Weights of a small image VAE: 10.7 epochs.
Rows from block 1 of the decoder, named by matrix and row number. Rows with one number belong to one channel. Each number is 200 + 40 x the weight over its row's rms, rounded and kept within 0 to 999. All counts start at 0. After the name is the row's rms in percent of the matrix's.
# convs0: first 3x3 conv (decoder.mid.1.convs.0.weight, 192x192x3x3), inputs 80-89, a 3x3 kernel for each
# convs1: second 3x3 conv (decoder.mid.1.convs.1.weight, 192x192x3x3, transposed), outputs 80-89, a 3x3 kernel for each
convs0.169,130,201,189,211,255,190,210,173,168,200,199,207,199,194,236,189,210,206,240,203,183,195,216,240,217,201,221,203,189,175,191,166,208,197,185,169,205,187,173,196,198,95,211,209,198,208,212,216,202,226,229,213,196,195,210,189,204,195,195,274,216,199,208,195,192,201,181,193,215,183,196,185,213,192,193,203,217,159,207,189,176,193,211,210,219,190,183,203,207,205,197
convs0.170,131,213,238,221,179,241,221,219,215,202,206,173,201,224,223,233,194,219,192,188,283,170,233,245,222,231,205,237,209,158,188,180,244,188,184,201,214,218,194,202,218,242,234,195,211,192,199,221,195,201,262,205,182,191,184,205,202,201,166,181,213,190,183,222,177,171,201,191,291,179,219,178,187,213,194,225,221,288,197,178,188,200,215,196,239,180,189,197,202,243,217
convs0.171,132,234,184,160,178,177,156,209,261,179,228,227,201,192,195,185,203,216,229,196,280,248,216,238,153,184,222,213,165,137,177,173,215,191,173,200,225,235,178,184,160,232,190,214,166,197,262,181,231,261,247,218,211,202,153,230,193,207,202,225,172,182,220,243,186,203,185,145,175,192,182,180,169,255,209,237,223,164,223,183,226,190,177,190,211,201,222,238,220,189,219
convs0.172,086,187,249,234,267,151,245,177,223,205,228,152,204,231,183,220,171,126,193,204,258,237,225,253,186,211,213,107,224,228,162,215,206,152,262,212,200,192,178,214,189,154,213,164,205,211,192,191,263,171,265,188,203,237,180,227,199,195,218,199,148,199,230,226,196,301,201,233,190,170,243,229,201,186,173,134,193,237,259,200,230,223,192,260,166,185,192,164,215,198,186
convs0.173,105,150,166,212,217,257,257,256,150,234,234,119,212,215,242,234,180,148,194,212,258,249,217,227,260,249,253,281,217,204,265,198,144,287,182,206,182,151,143,131,144,174,180,235,221,243,247,218,207,279,211,170,248,252,219,222,183,191,146,164,175,197,215,212,202,185,180,204,191,247,184,163,175,245,208,194,233,268,272,215,227,221,238,230,218,209,217,242,222,209,190
convs0.174,092,174,163,270,41,225,194,245,175,258,133,263,181,252,283,146,190,145,211,169,172,158,259,244,236,210,197,193,201,207,193,200,252,208,156,203,195,228,242,221,136,251,230,187,248,252,222,249,267,185,290,238,233,259,249,187,260,238,181,247,227,189,206,232,181,212,182,140,193,150,134,125,184,220,158,176,185,217,183,170,219,170,162,189,223,188,194,214,164,211,220
convs0.175,082,229,227,264,207,207,158,131,249,189,237,211,262,187,195,205,195,182,272,240,179,194,256,329,197,204,303,145,209,243,188,197,223,225,168,160,178,184,192,195,262,128,204,204,212,222,182,190,224,199,181,176,204,221,235,199,246,189,171,202,135,267,201,161,193,210,168,196,217,190,220,213,179,237,224,221,190,264,209,211,176,183,215,245,233,196,254,221,189,170,198
convs0.176,107,180,212,217,188,300,171,231,154,177,197,233,177,196,51,189,217,257,250,211,217,221,171,158,328,225,214,217,182,200,224,207,99,218,180,136,192,194,241,225,220,195,208,225,205,219,227,198,277,241,216,222,223,221,183,182,187,210,168,106,218,201,193,205,213,175,211,157,146,178,178,234,168,216,190,179,179,195,196,232,248,195,185,205,191,261,254,185,206,193,199
convs0.177,089,226,220,202,189,169,177,265,277,207,173,224,160,112,159,160,245,267,240,180,251,203,207,185,173,201,240,247,214,224,172,209,193,190,144,203,166,194,137,157,203,177,213,235,217,177,196,208,192,238,220,227,206,231,230,233,161,148,279,214,227,222,235,183,222,191,195,204,228,252,201,165,223,171,90,161,135,190,188,260,174,197,151,144,179,194,203,214,229,195,156
convs0.178,149,230,213,219,181,169,160,197,150,138,208,201,215,217,243,195,180,184,234,209,237,246,216,168,215,244,184,212,204,210,203,176,219,215,200,196,175,157,143,184,211,189,218,0,19,48,198,196,177,147,202,173,246,243,258,177,212,202,205,197,192,91,70,100,181,165,197,217,231,169,170,146,171,166,186,223,148,198,187,243,278,234,189,205,205,196,216,199,173,206,211
convs0.179,111,178,204,209,226,0,280,154,299,165,194,185,192,179,167,282,221,123,180,206,212,245,165,201,307,212,152,181,215,185,232,242,245,179,183,166,217,197,225,202,205,284,285,237,230,193,270,256,228,221,205,239,239,247,200,180,229,216,204,244,140,204,215,211,203,213,207,170,153,213,158,135,223,208,214,172,220,234,227,170,164,169,185,244,217,195,229,198,186,127,211
convs0.180,091,207,229,192,152,232,213,183,166,191,207,168,219,156,199,176,220,103,184,179,296,226,169,233,179,233,175,199,227,243,211,122,149,194,192,125,181,219,224,231,193,207,154,212,217,253,230,263,208,167,218,211,213,225,228,261,217,133,259,214,301,263,188,204,224,198,207,180,217,188,219,159,145,221,198,216,207,206,224,181,168,235,190,278,218,196,243,164,188,185,176
convs0.181,093,235,153,228,199,188,239,220,220,211,244,196,111,110,200,150,165,156,171,248,265,202,183,253,187,254,194,161,204,203,194,221,178,161,188,151,154,161,200,207,157,141,225,189,234,205,186,210,243,216,182,238,179,271,206,182,211,177,237,219,170,214,249,217,211,182,248,187,51,222,204,199,206,195,227,200,245,238,214,203,221,202,154,173,171,202,240,273,243,271,244
convs0.182,076,218,187,191,219,224,158,173,221,200,203,197,209,135,213,154,230,277,273,210,194,187,232,267,197,188,275,185,218,190,198,194,203,181,161,236,183,146,251,207,192,150,160,188,190,257,177,157,175,156,262,185,232,264,166,224,194,255,199,227,260,166,177,174,177,146,170,237,241,221,228,247,230,194,201,232,197,239,191,187,234,222,182,186,217,184,268,204,178,253,247
convs0.183,094,232,261,213,164,186,194,204,204,278,203,191,134,251,277,236,146,237,203,192,174,190,178,209,152,240,262,218,93,198,169,221,180,187,219,181,173,202,178,210,200,178,175,176,172,225,285,241,222,259,217,229,300,213,208,137,212,164,203,153,159,239,200,240,166,199,179,319,268,208,166,152,195,221,167,214,171,153,248,167,236,208,159,162,140,221,221,249,242,210,202
convs0.184,097,158,162,237,232,217,216,210,164,150,162,226,244,153,153,173,161,124,137,201,198,182,210,271,178,195,207,238,200,190,237,197,156,179,164,189,219,228,201,225,163,138,223,227,209,226,202,262,200,276,250,229,253,253,210,206,193,208,146,146,212,147,195,181,163,184,178,252,193,150,198,178,142,174,260,274,245,219,233,134,196,180,144,247,202,204,194,171,220,205,230
convs0.185,090,199,280,201,229,123,154,158,215,151,182,224,247,239,214,205,260,246,259,194,164,270,246,254,207,243,232,252,192,141,183,170,205,176,184,135,176,171,195,158,170,239,192,195,199,169,264,240,211,193,243,241,215,178,207,136,183,176,180,272,225,215,198,214,181,237,188,215,203,226,190,270,212,225,210,168,189,209,162,188,250,247,210,231,170,259,255,172,189,298,228
convs0.186,095,236,187,236,156,249,213,212,209,203,161,269,179,198,276,178,170,110,178,227,238,168,215,178,280,176,211,203,199,196,165,225,231,239,238,252,199,211,194,164,192,202,237,194,210,215,166,303,190,193,294,215,253,289,205,229,154,175,217,204,226,248,232,213,191,183,193,169,229,136,266,197,192,233,187,244,227,194,182,247,152,160,232,191,231,234,238,147,202,214,223
convs1.169,169,194,222,229,220,226,94,165,178,191,210,213,185,190,204,200,211,178,164,221,195,203,208,196,157,200,250,168,211,225,181,215,73,239,164,210,210,229,174,176,163,347,231,215,160,230,192,227,236,214,174,185,184,221,187,215,266,179,194,91,135,192,263,159,201,188,211,181,121,167,185,201,192,198,258,228,187,302,165,223,114,202,227,200,225,176,257,266,191,187,167
convs1.170,152,202,205,238,179,226,218,163,134,191,247,185,173,194,280,242,189,199,202,175,192,112,171,199,142,196,210,229,164,214,239,182,189,194,255,145,193,179,207,171,244,262,150,186,176,192,202,222,230,183,195,196,219,195,165,234,266,234,253,125,245,251,181,202,232,209,207,228,219,158,180,172,220,219,137,193,217,72,149,170,184,204,208,185,174,182,213,115,190,217,202
convs1.171,120,190,166,202,164,284,162,199,274,112,209,182,158,143,88,123,201,178,180,174,208,139,239,172,142,180,128,214,179,191,184,139,183,234,153,220,238,204,251,160,159,226,216,165,204,182,220,250,224,166,228,181,214,290,122,226,156,213,138,80,139,171,186,194,202,241,233,174,266,221,264,250,205,188,126,235,158,284,244,212,248,155,220,222,211,189,194,151,189,214,206
convs1.172,091,201,225,210,102,252,135,187,213,111,187,227,198,176,209,246,204,271,194,240,281,144,209,165,166,168,234,185,223,179,215,219,210,196,233,176,237,139,213,188,182,196,147,180,193,206,243,213,279,218,132,248,196,170,183,199,169,270,225,193,189,215,145,228,213,212,176,203,254,204,162,199,237,160,233,168,165,183,216,219,236,272,210,230,221,227,301,170,211,184,188
convs1.173,096,198,198,161,210,199,167,216,163,196,226,305,219,220,213,197,193,188,172,180,149,189,145,174,213,178,136,194,244,239,188,198,227,241,156,226,233,152,163,108,178,237,214,230,231,208,197,174,209,219,257,154,199,173,181,160,157,153,215,236,189,114,172,166,146,216,186,100,194,184,206,185,176,239,247,234,180,159,229,193,222,202,212,216,201,195,171,158,124,183,112
convs1.174,079,218,190,160,198,141,277,145,132,217,191,273,264,198,250,147,200,188,193,211,163,174,115,240,159,204,283,178,225,209,207,223,127,139,209,149,147,169,257,175,211,180,190,155,213,189,150,174,151,215,232,228,118,189,230,158,179,254,116,158,180,171,159,227,178,256,289,239,236,230,230,201,207,231,175,217,178,197,252,247,259,181,203,216,221,198,205,226,141,264,171
convs1.175,080,243,188,298,202,209,255,173,148,146,208,233,191,148,184,217,196,220,198,231,169,205,236,181,154,233,194,195,258,207,281,238,249,200,207,199,196,176,181,190,238,208,211,151,175,172,165,221,221,290,184,242,213,172,200,231,192,164,254,209,187,221,149,254,153,203,207,207,306,187,157,193,215,150,153,201,157,179,168,180,174,194,202,187,226,194,172,197,122,200,197
convs1.176,134,202,217,169,181,0,237,194,163,192,217,195,192,204,264,160,221,171,186,168,178,139,140,198,242,186,180,220,205,233,221,231,173,217,167,131,163,205,218,197,132,191,170,188,178,233,178,159,217,194,154,215,142,195,202,194,232,189,225,265,234,198,156,216,204,151,226,224,222,226,191,234,206,220,35,148,213,150,187,195,211,197,191,229,159,159,155,121,199,290,209
convs1.177,078,224,181,208,226,269,206,198,143,141,119,193,212,171,185,291,180,166,192,141,129,177,151,176,179,195,192,238,244,224,234,228,227,165,192,157,182,199,210,174,153,212,178,209,224,238,85,156,188,178,158,165,160,204,164,197,233,180,172,115,176,218,191,191,180,244,148,164,228,200,190,185,165,196,258,195,149,223,262,295,331,232,180,220,188,147,169,230,211,231,245
convs1.178,083,170,213,176,268,255,137,179,221,191,190,241,270,213,217,164,229,208,190,206,217,170,95,260,214,125,224,263,162,252,172,181,145,180,221,164,196,228,234,295,164,197,249,173,233,210,267,252,260,294,199,224,219,227,185,208,227,199,192,208,237,198,192,210,191,197,181,236,157,224,176,228,186,177,135,123,257,244,224,217,238,177,184,184,179,234,170,205,159,165,120
convs1.179,117,196,143,249,180,282,145,188,224,188,275,260,160,197,247,216,223,249,245,179,236,197,121,125,203,173,214,187,174,181,183,220,165,153,207,197,176,160,183,195,234,21,203,173,189,160,171,204,187,194,148,236,251,167,185,149,236,225,177,264,206,187,184,210,237,204,238,183,247,249,202,201,245,204,159,201,130,241,159,232,156,210,161,222,224,239,207,174,180,166,216
convs1.180,079,234,195,174,242,165,195,260,236,120,225,287,158,203,230,158,214,273,199,192,216,145,224,228,179,212,212,225,197,250,217,159,211,240,213,191,207,138,188,149,237,271,221,165,205,219,161,259,185,158,240,245,184,172,149,190,173,171,195,164,130,187,143,163,205,119,154,189,184,178,184,262,221,167,154,195,146,89,165,171,249,182,188,214,172,218,161,220,196,139,147
convs1.181,073,232,190,185,150,242,220,158,172,150,201,213,223,176,226,266,248,186,189,213,178,155,230,190,186,190,199,164,241,175,186,240,222,185,237,215,153,217,204,163,189,263,213,178,173,206,203,209,249,197,202,175,199,161,244,241,166,175,184,194,213,208,129,193,235,204,202,220,338,219,136,202,164,181,233,253,246,173,215,187,180,206,173,159,204,157,116,152,137,183,195
convs1.182,076,205,162,233,201,160,184,220,285,195,177,123,152,206,221,195,178,192,221,260,132,201,143,247,157,197,209,157,183,182,213,244,185,172,178,188,206,202,232,183,291,190,190,247,202,229,175,124,150,219,170,281,210,218,193,237,173,216,191,162,250,170,113,174,165,185,194,223,200,185,176,271,193,163,188,195,231,174,185,165,202,197,171,191,215,136,158,226,163,257,158
convs1.183,091,104,216,151,166,102,212,183,178,222,211,224,124,232,123,180,202,230,150,211,182,134,206,109,235,232,245,230,223,211,175,234,258,200,211,180,305,209,209,186,149,131,128,254,168,254,201,150,163,190,93,147,212,143,152,136,222,210,236,292,217,245,204,231,196,224,234,200,108,140,228,211,172,159,186,223,150,168,155,217,244,228,211,197,220,203,309,204,252,299,295
convs1.184,078,245,181,192,197,265,251,101,175,278,180,211,201,234,292,291,185,173,194,123,302,233,196,252,218,190,185,183,173,179,231,262,218,214,203,190,193,212,203,147,233,159,235,200,144,172,186,189,165,181,192,178,229,171,258,259,224,264,167,237,221,170,138,196,288,226,210,234,265,225,176,181,229,240,141,252,151,127,180,174,140,267,180,204,234,172,200,165,193,199,217
convs1.185,082,224,192,239,196,339,231,223,192,268,122,174,155,176,170,118,195,178,179,117,275,146,153,217,227,150,253,204,245,220,214,207,177,226,197,246,218,238,223,186,190,221,247,156,221,241,184,185,217,133,156,240,173,214,172,255,205,198,173,126,240,200,190,203,221,92,179,194,110,186,180,184,233,180,135,202,263,145,177,251,221,225,230,119,194,251,114,118,208,151,177
convs1.186,086,210,165,192,211,224,226,176,283,194,147,199,163,220,225,160,192,148,163,258,220,237,205,307,225,276,204,213,173,177,155,156,140,164,243,192,195,117,194,179,160,210,178,133,170,100,225,186,212,216,179,284,159,133,126,156,198,177,183,161,163,184,303,190,204,215,195,236,189,162,171,246,216,201,153,191,187,234,222,163,245,192,105,180,167,165,137,152,162,213,174