From a checkpoint of a small image VAE: 64-pixel images, encoder widths [80, 160].
Rows from block 7 of the encoder of a small image VAE, named by matrix and row number. Rows with one number within an expert belong to one neuron, the router's apart. Each number is 128 + 24 x the weight over its row's rms, rounded and kept within 0 to 255. All counts start at 0. Numbers have three digits each. After the name is the row's rms in percent of the matrix's.
Before each expert's rows are labels from the 100 images, of 14848, where the router gives the expert most weight on average: "patch colour" is the nearest of a few named colours to the mean colour under the peak. Only what is clearly more common there than usual is listed. The data: photos with spoken descriptions (Open Images, Localized Narratives). In brackets: how many of the 100, against the usual share in percent.
# router: router (encoder.blocks.7.mlp.router.weight, 16x80, trained with AdamW), inputs 0-79
# up: expert up (encoder.blocks.7.mlp.up, 16x16x80), inputs 0-79
# down: expert down (encoder.blocks.7.mlp.down, 16x80x16, transposed), outputs 0-79

# expert 15
patch colour: red (38 vs 0.6)
router.15 101:119084140131085128096114112103114144084110116108112143142137125118144168156114150139145150151155123160144079089142130134136170135122169126170158129116149097182126107134127124128133117133108109091114139147169131152148133108166143153168159180
up.0 080:145180114127223123163106150132136102191121132134140152119148129131101104106132124126137159108121126109125165176088114121134134144103132144113108128139123134063127157120127116118138111132147135179131145133093127144138143144112118147084142111
down.0 068:137144140064121138109141098138123161158131133166125107138127152147143154123158126108116115142125115110098172118138136162110092092108136094158128106086127102149138106104150164134184141169143084082137131073119125140109143098112117132148143152
up.1 094:116169113127162115170136145146156106178136123138134130113134128132165134102122101142082145124119119085125138162093113141111119095108112127131120106123109107056128148146117119098135143129163167147134117113102113118121135140099111110047109088
down.1 078:126134174151124163166166126095138129113107122142117138161123145085112108113099130130149139108133148121145109118138083122123116156099116104070137097162108162107142130130124114135160111124129152130157177169113136122156085135176133133067097114
up.2 143:142191136130169125148139157144119135159130115141123135129110132136088124100141083110112129116122094126116169160116131112168130090139099125099094131139102131058126136109119109133149147116120128197132083122122137123131135136098116087106131075
down.2 132:185145114137166108117129120118120127109103125121157143161173122125173102106074163149089124110109137130114161156125148139092154108126131148121106139116128147159102117169097092113124117114137157168146080139107114122080115101172110146140134128
up.3 089:132195108110174118163118122153135120175154128144140107131120128129134114114130113124111145120123119103116158185123111127104102104114132133112081119142105103051127148115127104132127134109152121180113112110110119128113150161104125115078117076
down.3 077:134117144132153081109170141090110147124120112149143111138130148076162137126109170117098122144141082141155122167139154160102133126093092105091146160144123095128164116136152139124102134116088115141101124151104124129172132094121172131097091156
up.4 079:142202129138204155140119168138153108183140111149118100135108110140115111117142128124121120106132132102123137162107111139133113115138100122109118133160131120095120125098127114131113093117152155180119131138130100123124104151083103116075109081
down.4 074:139128081122142105105133133170131094141119122101111152150143123114138126124102162181127154103128139157163163164118156107150147131115129112134107158124127085120118111171109117091114117109086137181088091120119132131072171126115160146147146111
up.5 101:143160095118164167159154140131140097195130110129123141108130126130134125115106127133128147105103151124116174172092107110142117135135110137121091124135112143082132149114128113101108140126152122183120140138111121116116149155080110139053095093
down.5 091:072136121139143121122124164207155173125137150130111112145119153090139109130139111150122158142081112143139129088124152121127139139156150122188125145117141099133125112106135087084107134116106085091138111148161131095123124142091130140154120121
up.6 087:134174125125198122148146184141134105168132115109162089128116151135149106106138082138118126134102130100129143165106130120140106101168133153118104118125135126075116117150135126118124134143133149151141106151126116134138120164101104112063108075
down.6 089:137123152094162091148145137117175114104076149133141116143145113125120082137096172124144160112100114101115123108164089147106126150131107155105086128138138147136109143169120140144073117110155145171128115183093117134131099143144129147125127102
up.7 085:121180106129165100150123127137142110173138139156140153117107130146100125135136100124112137120110122101096179183099121121147108107156089127128116118126131122099133132130122128096126109100171134166129037122106129107103107136092120126099112093
down.7 077:156094081154165145100111131132089138143122066141135143119159150131167125105132110125080143133149164148176158149104153133128174143093122113128091167151120100103121081141115111147141120098106109153115128121139145113125160127124119158117095139
up.8 124:129160127105192129153128148147126106199147127139120113130102114121125133109137125117091125123108117092112192183121138112128105119134105158151109120145115160091121154148123122131118145131134138183137118132138124140119136141109103132100093052
down.8 140:149108091125125136138127093137128131158093123143160140096127130070162156118132110128143098098123131147133162116110121135122100120136154094110136102133135121164138125151154142087152137102169143152093107176128123172091179145129085153099139086

# expert 3
patch colour: black (100 vs 16.4)
router.3 128:184164097146136116124155133135136107158156166125138116139113163123125129139102098117089138132121112101132149163134128146105116126105120119130117139120154119081091168112155127125109117118167119131114138126114141113145164179114111094054070101
up.0 040:098127103124127157164160135129114121170106118153153129095101116126094110101131109127113123125167129114107135139114160120139133101115146123134146131101101113122157114095109097132070138148160180129107122139145118162172083166104140142086123061
down.0 042:134092122108148096126135151110135151139122088123103159132142092094091145102133151168115120126130156158142124118137142099115138133108095130156121157143168101112128143091188155142140115103141161100105110099103168129122076141156155170154102101
up.1 071:145160107134139106140152177137123142180137144108081133153101135128134122103145123131083103125169141090108163156146118140133124126097092111108124140130121112077170127112111161095119087125124138151097151134114112107083102130124147131075084114
down.1 073:133129127141115116123123125147114139110138124129188127139120135125139133116099099136085165152144122171092126157150155168108106106155120158160110155093125120189161142137119115133116093137082105138145087112135151101096169106077117159100104125
up.2 103:159092118123123140082129059142137136150150143144130144119151112142160146129109135139158138123159100115114146159147126134117084143145162124144146122093154134136122165155122136214132146114118098104122142136147127138073181148123142137109100115
down.2 103:183156114140130157117133114145107117117107152156117154151157088112120119080114141135135181102123109104149108086135104149173127088109138101152150074098111115121155130149130161099141110114141127106099152162137144166112143147171109115125131105
up.3 098:097138140129116095127097146093133154139123133122107171150127068115110134167161144130140121135146154111137128120125138139108133135122106143143119147136110134146173107157154153093141181189144154127131110140153122113131117115135153170052180140
down.3 101:137137141143153111157076096132160104109155133108127089093125100125122156145125116112133109165118099097147107114146138122125089139132122122111180112157130165169148156114131164168147136175116165098134137102108104110160075122137146095127129095
up.4 116:155150135117153115173137232138128142168147135094129123123108120145147135154116117102117153116139137138137091132178113136088071132102127115136136119133135125124108141138127143118162110122136124110134123138113144068111137174101094098114106134
down.4 112:117093153124102144084138179145116118124155117120127136127112113154131113101149146109119129146135087113148085141113151133157153106111163132160151126098110080115163124141148142112144131135120135117143138071170140084100162148150181126116069118
up.5 111:143157109128116132063167128125172116118136109111066113150162093126104133170147153125133147114147133129134141108118097136071170150076123119133096135116129135103102142088117156128106082152173133129112150147132111131114120124139133132102090122
down.5 116:156159104119135142148072097119137131094130118121138136126150093134174125118130122147133149141116151130123121133124147138124090085163121147187144128155132088161150150110115090137144106139115138136151069116106094121079176124131105161167105102
up.6 128:125156097122098148162127141121145138129176151106094112161115156110111141148142133118159149131113138104157090166121093148120135139112151161141114124143114102116138128104142134141085121164185170133126177164167097110124163104131097111110101087
down.6 127:111118130128107162112082154156119107178108159145162115083120141130172138082120149116110110102092125108157137135089132132134148107154146111154137165117160134165137129130137137109165147106134139124092113130144114129103150096112100102102195100
up.7 113:160170110125125120123119069115126136133187140070136083139122134118125133150105146148123156130102122100142123173139117137090153134117133163146132122151144100131136123125155109116099132146155142112124120138093128162188175150147115104097074138
down.7 116:097134118119140159152097138155143164118097148124120131157108135115128127118151159133162143132092155113141167152113161120119143120083129099159081148079177139107096110113132123141113121122110148110126117150123107131165079140109075084140149174
up.8 108:154076143130137147147111129117151119158147110142121117129132137136162146090117156152090126128144118118127078180152108111070152135097134126175110155100185118126107156127149162145099118134145114110119169153132132103094076143108135114139142152
down.8 120:102153130157155134159127133173161136115127138114144140157132132118117152073116118132104145142118151138140134067155079143146131078104141163155132133101133102122143135120126115153115107112129132096127097102149151103113200152128068128123095118

# expert 5
patch colour: black (67 vs 16.4)
router.5 077:145104122125096143106139139128119150060126128143111134118148110117168143137132156162152148141138109189163074086114111119141160146138141127169131131120144114171122102171105093112124128109116127109115132148163129141132137118143122144177147192
up.0 086:090152146143156095141104112132134121193144121117135128116104135138112107119158100140114133125116122102125207159125135111131090119115111123121089129117120130063126125123128152127134113108121119182129157122130134126107147130095141104083085065
down.0 088:113097149141109169097142164159096128136140136073114121146163137135137094120115140152111140103137079065138126172118108135125202156141133158129114127087120140122134141116110118132173103120133148139148141118135119124124111130123173141101119077
up.1 101:124134099137160137130102102137159099193091091141124102113162122137090121094139097152118127108142105105102145121106137118114126118133116128133110118155127138044098123103126150142127150154135146153135141154127121143139142116118123146080101055
down.1 074:155114135129105126113157148144093130111120161142133120135100159147130120166130182102123075090115120129098076103174115116153152122106103175124130100112082178140136159135105116086125138132122145140119134107174107100136108159157155126132124124
up.2 045:106139124133169113142099136125163107229123150142131137117132128117105122098127126141104124125131138084114185161102124088116126096103106126122118129133141126087102131116118120139120145126138120173145141145093117104122137144105116114082109063
down.2 049:121143135148169143162164092110158089109131150141122142156123147131121135120118129104086123107099156121094097121092113162149108103176100120102184128127153102117114163129139177138151096091129153091145113145158133108138147124163123133092118100
up.3 082:157141117119139146151133138157140118207149151103141153121130149123113138101123124111092130120136110083112164172129136134112100100122136126138094126118127099060099143136127124145125151116138119175127106149116110122111138106110106131101097045
down.3 129:164155128082110133141119113145134129093155145130129139134138068128072108117169166125179147112099129157120141123125128134113124099121175094195097061128120151120150101113134140134108128145117119102158150136102118142118142140139109132119130157
up.4 090:127133131119161125168123122123148135214125109112114117131135122124089127108144127147090136107080145090135178155136134113146125100122118138113109114137132127061128110129103140106160148155130124145126100112159103116126141105088121143063116088
down.4 101:115122137100129099147133162162118120153146159113121118144114101108138155115127120132113166149112073102159074157153162138155121134123133130144131166129097131114132127130109124112120134140059097134134117112131149094099147131120220131146115097
up.5 095:121163134131164147140128134155130133210136119124129133136132125128114128120120108136124132120152115078124141139081113110111122097146109141119125123124125145059140137086140115136134146136115108183147178136096132122116136121109141133049137072
down.5 097:132166110110132105151183110095124136113108155138129107180135149111129118159103175153103118144156122111088107107152094117154120146162097148093146141128116142139134183147091113140078092144099114135148132166114130145131083128124127144126107097
up.6 124:117144140141169106157133129143137109230160127132139148128138130106101134138122133132122123128156125067108154191116131132164122118127109131118120149109125105068115138076143101122137107122140148164135116107109115116140130138103102126109118085
down.6 119:183115123127090149082156131113131128136116125163120149108109139119111114147100115120144083099166143164131153147108114106126142136113127134059095095166099150116133106140136135113156125100166156174135140166118110161120143119163113149088103137
up.7 131:130145122113173124149119127131120114195136134133146118124118131128072117066134131130084125136151120073110189178121128109099131102113116119115103144146114134077114115100125104131128141122135132164137142126094119129127147120112122126120132051
down.7 133:132125139098129113143140121102131142133153136132106095086107159097067085171141105121133130139137101111154128144156156105127146189100102112177142159191116133135152127131141157120119099151083118156140167103117109120132117121101120110104146142
up.8 077:107140104147174140146133119145122115183145120129117137120136149114139127102116098131068143134126108072119178163101121129128138090145104129110104133133112102066133112114132119115137120152162151145124114127075127130130113136130117130077134052
down.8 066:093151112107167115156122119097123128123181123120141110150161132117129106143131144135130106147120139137133080148149145182127090149104079122137130180110127097104137096107099127140116110159112082162140112102112170139149122094117132147186110147

# expert 10
patch colour: cyan (51 vs 1.3)
router.10 086:142105147127089137135114185103111142077109150121117138128146086108161149143127164149147151135147116186137077088122129115147159147134138131162133109129149126176120105158115102129128132126116133108124127182166142140142132125147129129164154186
up.0 077:105130110135167122137131127161122102165136126111128121115131126130109113098132129123104112129143083060106205178105126104125130099139078119141112142117143122059104130113125109111109141132143154157123146121107114141140125142109124140116109059
down.0 063:131116075132133166140113095076108096159145124116108115120138128098139098156161125126149127112104169153116119165132113100111096129152139102121141135145115141108095125158131176141092143129093089138137164124124126121133095152199134153166116154
up.1 119:110152119127158105163147138144132122203116113138132123117099132137089106090118129148078102148116135081097162152134103127146096121132107113090107134120114154111145105111115112143131157124134127143143093125127108145120141134118132114072074061
down.1 170:174130094119119158132092078085115120178166117123143118132152118123114147088137113125132133145097133158109128158121154164128094103141139085155121134108116095123172117162129136161120130145085086121121134116087123137104139128127131165179143160
up.2 114:114165087119136120135126139133112101203132118133138126127118130113119128113149093123119133128148125076125176176136150124132104114132130137114112113118114108084104116134130097144127136140137146142128154144089131134124141145096126122048120042
down.2 103:095113082138156146094135126145113151145139154130149136155104166105141130097121122130104171146123121127123088077101130121114146126134115095152161186122153081141122129150120099091103140113094099111153104137155126160131180155135136167099115135
up.3 123:143161126117154133121121144133136110186151117151140165114163108137102121111132101116105123112113130078121204157131144111125112105143117139149111125128112152055117128134117137125133161151130126162115122144124142122118147133099104122049105085
down.3 133:079103158176097145089132142173135167103134138141144130149094147132123117108147125136137174149138130149151127102084109140126162102121132117157127121059118102126116123073172108176145136131124127088153121123158143131138113110132117121096112134
up.4 070:148154113146156098111138125159143116197143129138138110103131123113107140111132109124114128122124100079102172149094126127153096089125117119146120136118122138069129145113132112117128119125123137201126112120133122099131129152085108109069114068
down.4 071:129074160156161102080118139153092113131117146133096101150114146159151134148101115176101096125174154155118094114123122117122153148130128136114112160181129092123121144136145129118091141133108113113098124081116140144169160116127112132157083131
up.5 061:119152137122142132137135111141131100218107104123153134122144135112114110114130097125083115100121127102126153192117139115136132133091098139128109127125124132093104122087145113156132111112130150168132173135094142133118141122112099147093105054
down.5 060:158114141111135125131157128111084142133155065105102116145140084158134123133132118156163114127138103155162109123078134138102112094108170124137141096184104132136149124120114132095119117152108093165084135128099146172135134114145177141144120142
up.6 088:144125157128176140134118127159135097202141131140101107142146136119111127114152124111108119124109102097136173172108126129107133088112101121138097133170127152095114147095115109116109134131175138160094142144130129097128114101105124134082089073
down.6 127:155186150091135096157125132130146112111093145122129136096147086141143119115148160116126155114110106094121157115129138156131084133085153139193117118111141179152163104131134121172124122134135114138138141092111104097120092143139116114086163111
up.7 081:098176112129165134140126131151142109201120135133133125122125141139118123104108106118095124109128122056103169188111125133144120114141116126142112136124113127050112153091122120134113112135162120158133126120102119124130144146104130096108112071
down.7 080:127150094150131133097156118100100139151098144165149110122098153098181120142122136129132114133154142155151144118120121110114120127147124083098149187126138121143133129154098081120103139124126080144078126165140109176105127118131114142124190095
up.8 111:145164110130186111125104132149130095181137112129119145117131139121087139121126130138119127127122107099134181187102134130137127126122104123128100144102167131069114134113137121139116111122137158192148135127109126118134116143128136116079105051
down.8 083:171169134111187101152084102127119125114097095122097144132173142129115102112133124143173110126126141121141160123140134110113107099130158124143116126108173114131087109132103138125101131152100135096157152104108100129124114125139118129167205161